config.yaml
model: "sound classifier"
time_shift_ms: 50
num_experts: 16
experts_per_token: 2
subsampling: 4
lr: 0.0016
orthogonalizer: "newton_schulz_5"
warmup_steps: 3960
adamw_weight_decay_other_params: 0.01
Rows from block 3 of a small sound classifier, named by matrix and row number. Rows with one number within an expert belong to one neuron, the router's apart. Each number is 500 + 40 x the weight over its row's rms, rounded and kept within 0 to 999. All counts start at 0. Numbers have three digits each. After the name is the row's rms in percent of the matrix's.
Before each expert's rows are labels from the 100 clips, of 14976, where the router gives the expert most weight on average: "responds to" is what is common among them. Only what is clearly more common there than usual is listed. The data: acted Russian speech (Dusha).
# router: router (model.blocks.3.mlp.router.weight, 16x320, trained with AdamW), inputs 160-319
# gate: expert gate (model.blocks.3.mlp.gate, 16x80x320), inputs 160-319
# up: expert up (model.blocks.3.mlp.up, 16x80x320), inputs 160-319
# down: expert down (model.blocks.3.mlp.down, 16x320x80, transposed), outputs 160-319

# expert 15
responds to: emotion: angry
router.15 095:488467412435485443540538547500492553477541549488519487496525429497483589529529520475508513558506455406563431514494516494510505493570545508520551386443502534445508511474489495540505550537536419541502457522466541578525461565478474509468459490531597465513510520532555459535508457529568467420461493491442499570508463538519542475498485535511485457466441465567490528486469518545482519471499508576503556525481482437496517478492483438519468481483536406528490514438428416465398496532547494
gate.0 096:563517428487538492498521509500449473598510470479523454465523434479466516497520524514510515534525487480433415488515536430491508488501525581505503445548547477470518539540422541423485423525532407538461425446593522500530465545473469521468472500556516469528448524467486519501534477552488500507502559490464515474474492525540497515520479562471487493481471485490525482430501408541481427501514491468473454444572462509452519524527504558542487545407469506549514490426512481493492582481557472
up.0 097:546526471510527508514546519524475506569523500470504486475507455464491426481491540496510494463521522525452460497547530488474488468517484527529458483572555485491549546478455517457522437540514346487505492538594518506494462543478481597503478467513466468567455497485426503483541457564511519535505543539483522500443486579521514552569520481478533502534452469497479468461504402532464466421510522485508483511522487508478498509541472565488456528437484521476463495472556441479493577487556503
down.0 102:441499484545503485487490500490492568453424528491535457564559510528595568532389472525510382534534488451592532490446530571504485532486472583541552519512472493489473468517539491552566421499453525514459486531595488488475452520509468452467444520440443527609480462506458500536504453487483489493578514517510464484512458439477449493528503532488520518512454494498494505513537422458519528482451448545458472546467466499509447446497509499412495523515497437530488497471514476497498498515478505
gate.1 084:528455479484480548466551446512518474506548481450481541469576461472473472497500422481522441518461522552466548505496508538426537579511412567476485396462453509566499529499440533560536568513510538529522496405522523469485512532459532550476505496477445534508541536506451533514513527517509541433484572562474504529510452464456534462540488508547448465505477460480615512424479471533485522395536501478490507478449465581512467511475512579523463497518417503481483478457513487456559503489471476
up.1 081:582492496517481529519496517473499540466517520471465517482488409465510442519459450481496459640482508528475491518543515530485577537486390496529529422463430506505464501491491543477550567517510542487440552390531510473528540516492592522495500461522462565506541509503561512545452454475519486429512550533498558530498497523474509522503497484528480490461488457522510532453470516528527476523493478526469558465477504575469499478505447530499438484508427488470488517439473471490581457494551473
down.1 084:514480507536504521442548437537463528471534533473418496516441409488575506570473529490515534461527567504454463479578490504455480495547559611596533459501451496510445518582548487502494570544555527464547430507402463509584491553491453478509466416522448447546511510437486502464516520488414429540480520454487483463454494531563619538506505504483509448459507553515496499502518523531496487387513505526466539492515480500452470520474519481527476455442463523533532456368497505457522512497463476
gate.2 097:396473517498539475485501459500523482500434417523519511505519481524591457546622587498546528487472505448465464506455535533453462510508471489431513497548547533478407493522456457487473538447520464512470527446438548484504453509556464516543515465455571497474488471535510497492475508479508564448472560497461541508541519534481523526479530533499486458449553412505535538446461544541459497530507483493490510519461445594477498497524511488451559525493541497564520481478520520444544525467477470
up.2 096:532502481501504502490503453546476452558513600479492504461544502506445545477512438519472549490548507548471573443461495445604490500489553475505543501483542418427583540515538535498518504481552593532510510395496475539492496502475512466492505542508458463507622533457539532522551466528528533502480402553493442563497526528488440428448463452493509563521477512502488548567550508434470487506561506528470463461511485445504491502492494553483462478510459472431503435511483476471448494510441484
down.2 105:457463480513528462493490547562558489469510549493478523515484481459563586482578504520480497538470507520412505494489475559457469457437501513492487544566463546495466513465513518464593550502540553482464496480550486535506570545475489558535469563488470488491515444455481550489553462520521505527501491436508491569482570482522424459471495525478466495521505484505417549474436494510414482453486503518480507544450524479502448545488457591475472542464462506459434471458488472485514574440469477
gate.3 105:542472504496512512544503499490492528457531528529473489559441540476493449485482450484533506475515489413497505510578505503507543486452563552506551540487394563531429528533570545520488544522513444513534495468501447521611470522450482502555470490526544486477446517485568500537589624515557423483480556518409528472496496530478436463506513511521510494548562476560479519544443526548453562523474550506515496493528488512512520482491549454485460555518483524493520441469509476535511495468469449
up.3 105:501531452503454497450518478523482557536528511454479503488499469472476503549389466506506501526524512543521483457452517511476562506534528544522514440465491553434527485469541508510492543568506586519485484509533479522476425430452477470570478504554448480480503458492507497526503525514464544422491529485474488500526458426469484535451507512568551513523508453456486478479421449477502547512533490477502485471514466470492499514495494451489472520512518434573404503484427454515521543496550532
down.3 106:513474435500613483522514553501523577518511486525542440549405447531437540541552478486503528541555502430451511448542491532512520586518400438532449559512439502555491426431501491469483438470509489524525424493563497455492412567516504489460496531527526566372575533455445502479595520526502481499493495497542500468525529486459500503503476491492500492450498475466445468514525494502492571425496562544496541516464506512514555501479478524560560599476469558516482485530488467472489540514476517

# expert 1
responds to: emotion: angry
router.1 101:489539496533484516498548491554539467474515468488543546453530485536481456539441532523504557407490571565514468522526531521532470517468558486548479524541550460553506549465464484486480550448541503500528505556574510541424429450477489464427423473570470576511520515545530501441478510535461570575495520553534522559451451474410493436464481557555458466517507623545510443486516411505454558393492510531554477526502445493544450516454476539546457482506476516584486516491520615513549496528441528
gate.0 098:405521474499481490554429523488477479517542452497510508512498502501519467447460601501475557570458532549518446487469548516546480472478516550510471517514521520485486488523437508500491536474511537492516463508526496513482435451543456500508465487465456511420472520539542497463553539480479563478434451493422545517489510475551481548520505480481484508503580566474522463486549497504524499450411516479445474409573511628487529489486523499514514541485517537526548529512531471484523508485463574
up.0 098:551517558516434499540545400506506527501476391440546484508437506483516488449401485497497563426469514517482487509576446479484570484511500478488528502548524524438444486507570465517498529504461510498474486436547513466435499465476474448485489525520481526507534536573445477503526445502472515483471493548566489512517502487471490405540447464527446544416534492484533479527550542502569528468486537491412517520544470385511462494454500508509474468525468482484591524506468523566546494460422506
down.0 094:540483557490431510550537475516461531505473503481502464504469499443479581474596519446482521523489495546564517502483563474461506393537461429492526506484568458464545441530553523483549462498483452488467540467542563493508528595459500509474565452513495497511475548484430501517509418491535529447496550454481540544517430463589542551496493406449512515475501488523555527487534459606420482427515519519504478516548516505502496591402444550410485524432426590492481495481506495540442431512482487
gate.1 095:543508513444503480530520445416495470473557471461503514459545480530511512428415527501458444497494513482492526493478530512518523498523579533479435534425522442490485517556526508463507420557543500501487627464538554505566583501454519460460438461515507511431484568496528514464527521512459530514469527512501528468433549508416456489508529574475546547473568567528517525547473380522502529401565489567487460397489493504476472496530497518486521492436512522568486459487467541491599490446453469
up.1 097:557494538517436512511508418480510568531476521486501513564470509456430444546543470494521492529542435502446479527577411488504523506499465506526489546518498484500550459486523492453514593513485491497482476455503507413458495507538456485429467465479417526569515458499477523465495392496535442514503494495387507477480488536562487516544535465458469460569500525537485473512460578510423445491438464448458530584538516461472527489490505544511507523474407492489480577511522440467493518503536469
down.1 095:499532478529522497473514439505510518529534426484556473502481497456426521554472569481569444510484492518465496463470427405549439473561484465510485486542500431504473582492461537504488531443399514446464499619492479415510493525480523589501497496433517505539575498526487562455580465514507477476536493491518514479535466459456493530461516581528509488458515511498412512486444517464486550507535476439508532526451555493494452445542483513459514454475562435445588558479473475460574427485543501
gate.2 105:578472500495556503495525507462519495456487522524521527512444535474518483549541447496496531528460453485437483509490544493529436498482504466521541528507578574482481499595461438542527491482487421497451449495478467475573481483529477559546446506502471576461455497447444519511472577506526552511475517497462529583504562505524547487448468622508515471487493453504527502551559442488501541483470477485553522488476474525456553499500502476465499484428509516463519481420479469533515452465558469
up.2 109:507487500529461489526472500523432527526501490449479505520430548481409461483515442487467539500540546446480474486575543553531439489544454557513579522447378465529502470484477454490521500536591460519632560580485525434393467507465486445525554495518500469506488488466559496488497395535495512413499537519538512484547517477510455564492475545523483513523551498473463522512522527512497552556514497514401533579557437477510454512436522530497425581488531461507558506558530453443443506504503487
down.2 109:485484532484462505531454455477518541455490459502506486516446602465628530429466482475458477474460416565501476575553519494477370508533445453496555481509507425512470469531489539433494450497522479485505505520608497552484503523545500570526484532492533461523453534480400514502425540484564493501489473528567499487499394467540486518476514509481482470480493468497463508507504520580425451427534494486471478443489517506539499438476417457544553561501461482525503429515487473588476475495469466
gate.3 105:552482444491525519527516471511523462523431471564510532569532452512514456552479471512495571447566459519502550507469519545506536488550528533525566534465550486490508455502523532524535519541516504554501445551540532455507498506457490434570511519527544541445613481531491474541489462499512490534499531574501448555525493462558496485481446532525479465539522503480491566501461488467451514441525535556520493517500487488478471523525464534518388536450520496476500456517445547518507504449475472
up.3 105:467531542494481463505491509472448539449549625439474479464505539532489476479551514502486509592553519445482543493537524538487458464460524445499493436572518531521489512457554456508451467497521475566447513446546455550550497513525490538498453486514429477525419517523494499473527549516486523492542425419505517456489517479477533512537571450466477455482506475556503499501535459425532543562444471467494476454525546551513552489559500437487533514507446552434487553439521491460480488528471517
down.3 097:477567501484542521384546461548523516454561500508512579452489471489544452570565506472508597483519494564461496479563550548489432573542464534504515505499493524559536463532489464466533540451566495451510435463535425528552503546493529494489464594498487439462452452485543469520565450517516451459461498433561528498454461536516504450480517533487573518424468523465494519480519434539506523519558482481486528412431520502476508541526528476500442574451493460497531539487489504451473476474553485

# expert 3
responds to: emotion: positive
router.3 106:475505581470482497517499531520542509534527433466489506519498503503512451513437468488501559532505499503562508534474518524496550493458489522543454527535480443473505494540475502531488559532497543506512456458516533488538495504548528513520431470569474539412484476534525523537456473504510533476529514492448503454501525483532453561613504474449577525450560502507498477562526486516492509539499469557548527510516525420471517524511486501458489465565490497524503499477445496461569459467509425
gate.0 111:520510571482533529465470597548545473525465424496489507493521472515477476494508475503564457538396551460507474511509534593541527514479484494536485520513451497524570486457465461534479499490504500396479443543577457520539481579530499575515488526468447522476470511481491519518466544510491459550519463525499535522486472508432495539481449439512468585526512444501457520494435475510410455517486485485639490495528495501502515515518460500499495522474513458529607533512540551513471594528463501
up.0 111:537546503522557511500509484507475581534563431488424503524534461489584467559539551517460538457438508481541476476512448475463547480493597460502508545490476480535483536439521501485499394483502459526513547514486444489523439502506538508531441508565477500505451456519464517449556385531495477569438448470433486535516503473480525499537504573477539510610508547483529556461495463488474507511506484513604491434546564522574507507493525502469429552559493519451513553495540479447525413572451463
down.0 113:505551533539481500493465484471531452536467500504491458542454439550441434421459463503466466592467574525542493518511459533467524474522578368435573480476488583486449521518494548485582542457538511473500462574543574486516527509537482441498460484510498535592447498529521513492443550505525564517519526546471464535530535542497501469457512580493464487503506494536568478505460514566482490485412545462546500521516532510496484516517496510485507496549556480474499472554509532545499505542433444
gate.1 107:588499495509527484505487480466470496529586513435536464552464497519485495509530524509456410493511538524401535491550493513516633483477434491504553511450456533462472461492573506453491474510509596488505397492508600505504515549516501480492462528465442471520487519469414550466489508495501498565480479552475417485509507510499459550551487523545488498597443518519462466497419516470503554502564497519564521590494536530533538486474557470558495532480490503577481436500525443462533584545522413
up.1 105:492508494478485497493516501445479520524538484473527466479463559494544523491552529511490450556512518529478537506511567455538549498465436514498495499437485516457458496479469521458481461507515486469503401557397470556566547538467525577486505503421452463525559503519452573508523487549510436495500497529507513467452487473516407510592485495542520566605492384474511461503525519427470530558565507512484435499524526456496569511458548428519520487519494515561546492561543429425460517544502462
down.1 103:469544501537495522452543487457455555539436572501457517487516537483511441493475497520527465524573563557467451558479510451506504460479479487547483488484515552479463503463624522471538497504516520453466508521494478472547454489500458460481501527498525563552462428418582517459497486464456471429493459522521514493492457484504474437514515539467506428463506479510436459487523489449417496548435512568506497525474455478467456493549431527522520561517537493488488478461513571508489449533583466
gate.2 100:509521496503487468486489557486423520567506530527561472513499481535598511503555526502534455477497509444584475467525449496448474492508557470483573538422456434434563492512503527537474526538507474523554470402432564492447482539526475524521517490509530505523522513543612519519539508494508414571463551442512473515509461426506529492517500541538559556437467415509491564522467457500492525537424510511649531511467547497544499504448508508506492555511452431464497473491514472426485475513539460
up.2 105:403492406540455505486443455516525450455480540558470521502508474488440566506474535501464552423584512490500487456494430464452461505480641500508512541505506654471507472508514503491489515488505457522498484494479510513513465477498508500544479498545465530447478467506549514473527525494483572413467521523540550497458568497490481548578492491488552555494491410458458480516530516506471478496566481479560437453562548483523565504509510569492460490513482565522487561577484480552528500472488521
down.2 110:480491544456526498527569524493509586462503530498550477526424543517540612530469503507472496549508493599466523569448515478523447535496487564527545484530472430498508470537436541508529608470446525540459546514624471515497543552560491511519460476488485520564471441488517496399526479512535509520536535403489552482475427519530504432446536518522548507505501493467517513509552498510524513457467452450508545537406474495448538494455551491527522540510482458507475484501513568551486448479460539
gate.3 100:440499531478542441482477416547484462481532547516479515427496476520506461500420540512471543462511499448570475490479565579490587525439563486489520508532536482441520524507529428515495579498488503466511448480489610468407445496542528493526406529567499513471515423526522413451498604500458594446446534459486506522540552492438522584459451589508526521443466570576503457513420488498489491453482500512551496516469514478541546502478485516470483424470466403555560496451477476533486509489475463
up.3 105:387494531492482456438446494479493536539608570540503477414549542542536431492496468526445548492504553406547452510489617560508540492457501490498542468540497512472569523442475469504502567471452525470494466491519570534389482505501509567481439491481522538542493435499507408507480552500441499470480432506508556516566486508505464601538453456515481527521473566480523494512463547492503486441463511507462560433466454482504515505470489567494544397503490466558567562489451513554489515504488491
down.3 099:479524420546477542481499514516510523471522494524466530522529556512412485463489443547537519503576616560497456532528471411474526471494445506473436507474556548492468576498465486501499597502533506497525566521609542575525504548503395482487462437488494462618436516452491478471550552472553490498542485537456506461489471426363472530523489485488512528503453539536534503520456445526577474447514518464502483474526487478526462488450499572511526508511534490527525493499505469555524550497436514