{"dataset": "acted Russian speech (Dusha)", "train_examples": 26041, "targets": ["emotion"], "norm": "layernorm_no_bias", "inner_norm": false, "experts_per_token": 2, "subsampling": 4, "width": 320, "lr": 0.0016, "nesterov": false, "adamw_lr_other_params": 0.0016, "batch_size": 64, "warmup_steps": 3960}
Rows from expert 13 of block 3, named by matrix and row number. Rows with one number belong to one neuron. Each number is 128 + 32 x the weight over its row's rms, rounded and kept within 0 to 255. All counts start at 0. Numbers have three digits each. After the name is the row's rms in percent of the matrix's.
# gate: expert gate (model.blocks.3.mlp.gate, 16x80x320), inputs 0-159
# up: expert up (model.blocks.3.mlp.up, 16x80x320), inputs 0-159
# down: expert down (model.blocks.3.mlp.down, 16x320x80, transposed), outputs 0-159
gate.39 100:143161138129133126154141175144170103161143100119162111141139176096195143070110123165134209148087125080191078187185074047072145122112144145099073169094108094127128056157158128174129115122167134119096128085128130176156114119118028136091115143112099111120137134161133116127101080094155136080109140144107107054103131135126133151125161119130087155129120076196137098118094180136163144028077101107169141194175160115129152178138115158133073106146138165105141130096175078088140158155122102
up.39 095:109099139166132137106121107138088140128124140110107146121086105172074071163144142134133066127175141170097117089086189206153148125169129151149194115158120134135137177100119105079114153111093102147171153185105146091062150132121195135163127116205163141112131148122156124122153177163142139128128120107129153191142129129144116087146101126137125098104183122079130205093159078123082134226199133162088106074078101131114099068119157121114121167137071112144101091095100172141118127100133155
down.39 097:103113109103164127102133119155121095088117144079094110104110118111104076103178134108141152150149174143106105101028140094188103085173118152098183143128135079147091152077126102148122089124146133133069124093125156080150136164104104137083079097110101067125115106132099136144125139083174121139093104139129123074139147142121134119136156088116142148118139070155190180092127076179159165119161137155162114160092140099088099169106114104120088108204136079145085185143185151141180119159123097
gate.40 103:110116138081131119177148131131134153067098127133039149167095182128007135177157111146128199134132116106137108145140101153115125174156155185147128166141182149125148123154123164140138137132127131183123049129102161167117117083136119132129104117154136087162152069087097139118137116147159084097145120107100118117125129094123122192121151139059125054131166123134239136126112133129098133087114106138150115184135173129101127070141117110131106011123143112132120111081119172225129114089110132
up.40 107:129123118099152169181141116138171150081122133102021143123100144113000154154165084147130184123155113092133115139124111178143136158156168175112160125127157171170156133160126145090132116139141134172112097134122152158116109059084116110119098177138140126155139136088065141129135116165149121121145132072122173112141154135133138182158127139039124103126164132125185117106118145113124104071135147127168119151183153153121113070112111111129100077102135128111159132108119176217123103135102108
down.40 110:144100135045144123172125158141165151134132139090211122115131062119089134142160044148113128213146100153132110114181132127120111133167127126104118163144194118144121108106073102141089103109169152097156203168147128131153183085159120151118130116095104142141136096087082157163111134143064137103129109068149102186122097115135140210126167162131151112178103153150152174150117117146122100158148127110099113103135125082204088197118137056138148119119171142154101151114112113106150086167117106
gate.41 094:099159135170141094138165056127120181081101184120113114154148117172149103102164171129118164101102125111165048152151100020167127115137110086094176134125141163154152190139155099116118098094138122109073114197113128127081126145181105171119197189107129123136141113116157114142165152144171144139136088094135093086149110075132150095152149117089073134155131086087087104140102099131060111121101144170148168081153082133080145136167162159109062122148170132138165123094136130129146140129160158
up.41 092:175136131178111089138125147145117162130173091182108103133124086169141167131118106145147145084156108159102173152079144192109126121122145138103124147136123117131138113146121113143177089182125117123157153123140122210177120151154133142101136131140146131084116035100101142149083148123160146094114161151120161157060155151148107101115110122138147175147137097093127119089176127164074140176109065051151100167132108129192099173082124082144142107126091036098150156130105109138101114174106169
down.41 091:175088137115195107159098142154159063131126153151162103115192125142173141140171137102106110089102067134161139119211133075139187097107147154081118124112147137180113173164113187102103133151189113129093113114121124207133173107124110078162098164090109100132126112125156135122178135104092118126083211128158073116130150177133133129149114162111178117115068169139068141189142171169118139139120143092153124110087124148090140139131143133112090100087135195096127124153158212141157145082090145
gate.42 103:077107139073140109146118109134121147157096072105112142193140099163119087027161178093129088129111129138124113123150099140135135091132091165168123190137134177184133112133145158151096134137193098090153091061120133152106108154095125172120173123070125082149107080125164140128140090099110161134098146162113147127142155144136154063048117133094078145176139118066080141172155124086085145069087135087180140165115153079198132155151102111145172157127143192121061193137105221082156142132160119
up.42 096:142151127109097110145151178161139099109137155104126085042151107196133186210121075180127157093146162143130119131090162093120159151099158130096121069117104132127125128134089131174119135142087170154083130187154112097156140081128135096098151217123113158123149204141110119101130162139144150151124123101170168099097124149120086180217152122176139077035156120159162101139109134139156122176146152134062134045173105148045117072122128139167150120124164095145177069109162112183128127103116118
down.42 099:113134155146184134151121161122122115107111135152164138132148142098105086056176108166078063143107155140097067176033160208129219076118157129094151177120131178134144192165092170166093135112150147105083137167113095069202125146125122159161115126106112135131136126155103117131134158147119073079116134122158110113154108140105162221130164127091150155135106133146136114137144146107111168122122157126113063114120111117086143147074101066148154103092183145084072144106092152126146112093096073
gate.43 088:099171105192118126127158148113126150145201078135163098182125148102151127158123100064162194137087108175089112153074128080073142121092106072054165195179140081146123104126158136174149140114131125085141129094079124093142139052130097098178115139094119080133124153058180100125117142112161091111176126109113163125179134068129092133090097136160123122164086072102098147123103180078092119131148135130088155149127144184117130090123183128077180134128168046108128105127145179125157128167143158
up.43 089:149122088155095083127175162109139134167137068156113089123131110175153176147142096041145138150118086151095140149081103152104147073078117175133132180130139096121125105118135155140112141110112142086168152148088128068160132132136133107188126155093133105157112134126192114135112145098148091132184098124126129160142155144113123074110098128110175119198061090121055145112150205127213109142176154152113161170179081168103168061075128145102118123127139100087149077153141130094227137148130124
down.43 090:070102164143052125143144122163114129108094183187169135105131163108172133165178121145084145177120139090141089143090106147112217143135090118086154178122147196116085061141121123146110149130175114067142150089147101141149146130111141158124097115145169080102155143139131148121130121098134137123115142173140066091136120104136132117100190130121193116152145141100148126136088063109120121126147142075131057178086145142108128149131146143124119137125171095141164147143173167135125126019131165
gate.44 113:123160142093114117091128112176132141142142100147176138128115126168173139096138172157074137162142110121140156136103161087219169122076150104151145140119118084108091160107119193103118088109116126126110140128137074130153087167113129088120208143091122127136137122044117160117136150139189183146136120117121074149093142190126110153160097132185151110159135113095064117127106174154152042116253153180110075156153117142112108088128106120092158126058151154107124130043137096161174110087195172
up.44 115:165130130139109141073113070164139134167127129161173109173141124171162146127131176150079122161146143136158138128078139085212149124108127109165116145132107074126116148117104172077118122097118110123124128132157049127132092194143090092134209146084137126138131125046140189117136134109140188188148113108108089144111127178121131164116128128186126153138097105129061091145085141138122024130238145177089085136150119138115103078122111115123158126072173157106134107068155134146187094082206157
down.44 106:158121106117137112174152141128187174135147125126163135087182102078123098131124141099138089166088105120109145128142114130129121129130133168134096126110043158120122076132102105160146086144092144073096159179159156085142150117120075110069196127119140113130148142145121137167107185104142134138121156140067049135084113120098073155094135119099167105131134115096175127144081125133161188093159135114120133050109114131169142148132103097118123158108102180106133136205087171106193232129173149
gate.45 090:165128132179139131093100107081147164165116149108131120109127115193071104155146174115168145117120151149160142187082095125126140082206124129165103037171217050116121073115124153086133112134129083099166117162128100118144114116111188140139119093081120139095136128144124089126179121120124119149116094134112133167169137099140121101091115121142113104113134159108121123151162122078102158123099093184060078151156081140162115112078127126089140175136101155135252123157130097133155151077142149
up.45 088:082128145089119160158127126167141117118158105112117077160131147091124173116147111144087117147161132103125116091177130144129124184080141140100155233102055247140126184148132098150122152107140165179111120104128156141127147122126085118127137165179138114191146161117152165116083104127092139140136151130139103090128124161113138127190150134132142156146092092182149165092056134172148125153180128075125179100104161103122119139128094140178101073141153127099059126088107163126105127183113114
down.45 097:133194189127156113139120107129130150108177072128110141159140111156169112191110099166128121113100109133110052121129100173110151163127136123123109154103176120139125118146140106093127159087111119100131131140113173217129168152147090083202146140136145130128132106100147122090147090101095111144143094157087093094054101124135089178158106158117072147139128086143127117102133166161147139101130125129110127102061086129123120090169085095141113067176157113146219152096154115131104134205124119
gate.46 094:122109104161152119142083112080194138096165112124122149110115067140042101150096121122119140128107144159146104161115136126121145143132219090149082077110114157121093113108143147170103117148156150102114117150138179115179124081155147105126070087151110134164113075121142112109150147132129129139053128082114039075124142160117100166183098144062075171133100171126085200182146100073121138130152206192103171096160149177119094047143130107097075091144142096141064138179140087114112085140171116
up.46 093:106178132106082184110104123155069030154111161210117127155132192119143164142150140095170158130171135080065149154130060126152172109127096137089120162116208094146143073125151099143098133105155108155085172139084107109091127120106133147127168158126110077097157159139132178123129135122178162121116124148134147198135113095118120135104144129174129189166145101129153038111098086173165157133126143099150089164090095080143144164154112139113140122133083172078116159117117160147154134097125115
down.46 092:138124118172070113113105160067155099137110096123141143204156161131172100132111179141108130159129100116091162147099089136075122173123176147112124117137109116089146077146135061130148116174167135121139109125107135095104188140151185082121187134143199129125136158105073114148167187133152133139092086106118116132122173082147137176168165067170073149118151176171156140132125089160124155087165101126115220152146160119129092174141159151122131108188163143134113169164111145144118081075104160
gate.47 097:090077113185150169168187181126107109101108143132164129120151118154084070047125123119111049080089111130166134164084206088125118076116127125110160155158122127091136108113108099156123103122187124147137110155141182120149095145147157105129104159068126164143120160147139083108105094127119087103162097074172158086149187127154116107106136121103156217086143156155148157135144119155121157141129087166098178112130156135128099150141072122126149166100141133141215112167118110156202089112136106
up.47 096:169114107061137089129123131145171150212155156142123118174125158181109111138156140129150118121130143155161123109088196169122062118137141131156184068122121188147131142157129140097125107178130132151105172125134018134105117146053092114105144086158156135140111146158066122098082108105101152165129123161126151077088151088127121117109102126154115196090144139118193024086119168140191146116110093107146155147122132175127123127171125084128130157127122129135151103088122093126146071119090087
down.47 103:105162086098139112129128129116092091084142185106100126148081162079080070090097106158099140075128180132091124111135118102163185104099097112125164137139077179087154128094154133137112171171150123124142106042075147029121095080133122076093126107080131118122152112139142170138090150109100080110094166096209151102202115109123139147141134117130209142132152110122181108130099117087128136164154137118118147114107060149133133164125128085145145156107128156161118109177123123151145169127134112
gate.48 097:109174130169087163145114168135115140080122134126141109151172112131092136099097167074149109128180120135180149078165114156157135154099181115086137173128121086048137103105116134174137091142110102175143183133126144110144125111099129124147163044127130122117133105110116124121128109115141102141125103118119122146231137155107130026146174143144153186087112133083075093089110102133177128138055112163153138173120108096044153124116129110062097099158135089098239134139115110100123168191127139
up.48 098:088167135193090158131084152099136169135092116131145131137145108140102128069103179077155113152202080117136146062166070162161117149065178145101137129166119114100142129152139114164129090133074102141150228168168135118133130106109171154160171049143124123129143116113140124145135101125128088142108118117112158163217095149107114012116180140109145117082164138066112100097152137134189147127025114202165115171101095107043140135052148115065104111138120125114189144143131136142131150192151130
down.48 097:042101103122070080149121103144128131085083137173210139140082089090059161118102170111086092051078153131065150096091112113178171092147109164150163121122109075118129145094126105120165180049149124026104149111117109128107093123159118122082154157103092150116147139176145164108137092138103136129112113131122142117202090092118123147134152083084152118063118098127084085129109097137109132092022165096232088108145143125192105142108132146094141165164091138132104126107137205115057194093108103
gate.76 100:136172153137138185101076125150144151104141107147110184187115115115115114191137181166149129120129138145089142110137164163214215091096157135154131095150156098106159108151115170096105137121126109150094057127076072147148104113090167132112089102125127096122126127080157084140141113093151183163063148165099082126133182104142148124101090129148093117085146144073172121146189160154076112128110156141154096159170130126125119134100166132125150137129086165176094130063066167114127178113123131
up.76 102:136077162158112097160156119118125146126082133127141101053147120135119141081157089097146158112100155107171110213099124067049130112155131147134083108123094169119113195121096084119136148153162157124141206097108151158105122152132054107117075020150126148121145149127107086143154147168092109078142123054166143067172130097095108121160140132091150100148092103141150112132147120130134125125184117147164129086151113104114100088095103103166083107145148131128014172088140136124160130115133124
down.76 108:170097127048144152117125078090096103170139123127151106091125069167153099151120086129097068132110098120135202126122144066125171158134138092190095093099122115122198067126121111112148122091105136154104136168076115155130154026147129085193105100125094144136146099130138141121090089179117084102068149157168101157077126178136169102104109092192072096120118198140151151028084137159102200115228137121147165167149126161117122077121149100145113136141143126148142103145119039127100166182085077
gate.77 092:092134124091112151112145104093157118087079131132086096103165089197155133133173136110128090187103141178145125121202163149205169146173109111206126178128100144181138075136091053132156132134148105113110087095145174129152117098073057078135143070135152139066143100102094124088122127177117175094169127108174152110111098139154158105107116127166096105106117133169102131121154086110163142111107090107134108095145194149145168115094090103130133220147087177132085152183108119176093104192095155
up.77 091:145115127174155101141132173086113101155189114152122094220100145105090134122172101113126177140142152137114121080087124060065108117096128136031128070129142092122126213120129190155128114098076127137110210144127162138129140126191131127130121166117132117173126168154110153136139085139107148152114118162139100120130125095082119131093126128086168151105085151103104153140138152152175119131120184044096132105157136110145130124137142171077089073126172120144203114085130161098105116066134108
down.77 097:120023172166201148140132114058152132097140096037088104168122203132092105121084159136218101118135111146157123142129158140133098151154135073103081188107054094161115116146113149137131160137134128074120028191135150120126137087154150111175124173113107188131158133140152117140140129133120124099079175089159088165111124091144148172136150119143161136136108189121132130171043150134120118172073153132052110126098112099152120154142135172120118121178180124148155147160141168132124099173138158
gate.78 109:105148098100105146188122100140178169124155075153126144119138145149087095107088093069097116123147134123179119124083128084073139182151106126157134142116187155160159102121139089150125129129093119137139127108136071086096100128110119162102133113075131071129136149102165085136072102121118155154148125122140119200208146073161100058119126135117128146112110176090190103143151100128144162157136103140068073153073079169126148130114179136118171113149109156142180109091098133182158068161140110
up.78 111:192128167162138076053150188120061132134095144141166114092138134096165160131169162199138121155100111169078170124162130119225151096133097126045112126156074108112079168122124106122091108139162159111169115171133151177171125130142137081155171128179111194100131118109055124126172143119123125115132112174188147091032126226104157218131130129148163131103181085131046113108094122103094057133156166133143168119161144096104106149136149127119114117097142067132126139185156119118110201081128132
down.78 101:086136145139096122106117134093124102146085087171092120147144146143134131121157150090081118130099127114121141136199068119100122118120104111142152145151116147142175121135109116109156103145147117150185084108076082148118053161074123105092115083097146170144113136134126131105119186127111126119130122106170084095066101137164128095132148089172159132139150246109073077133144147139118147129143164116168120139178129089117153125156106139115140068106131079070112123092088026160062132176072108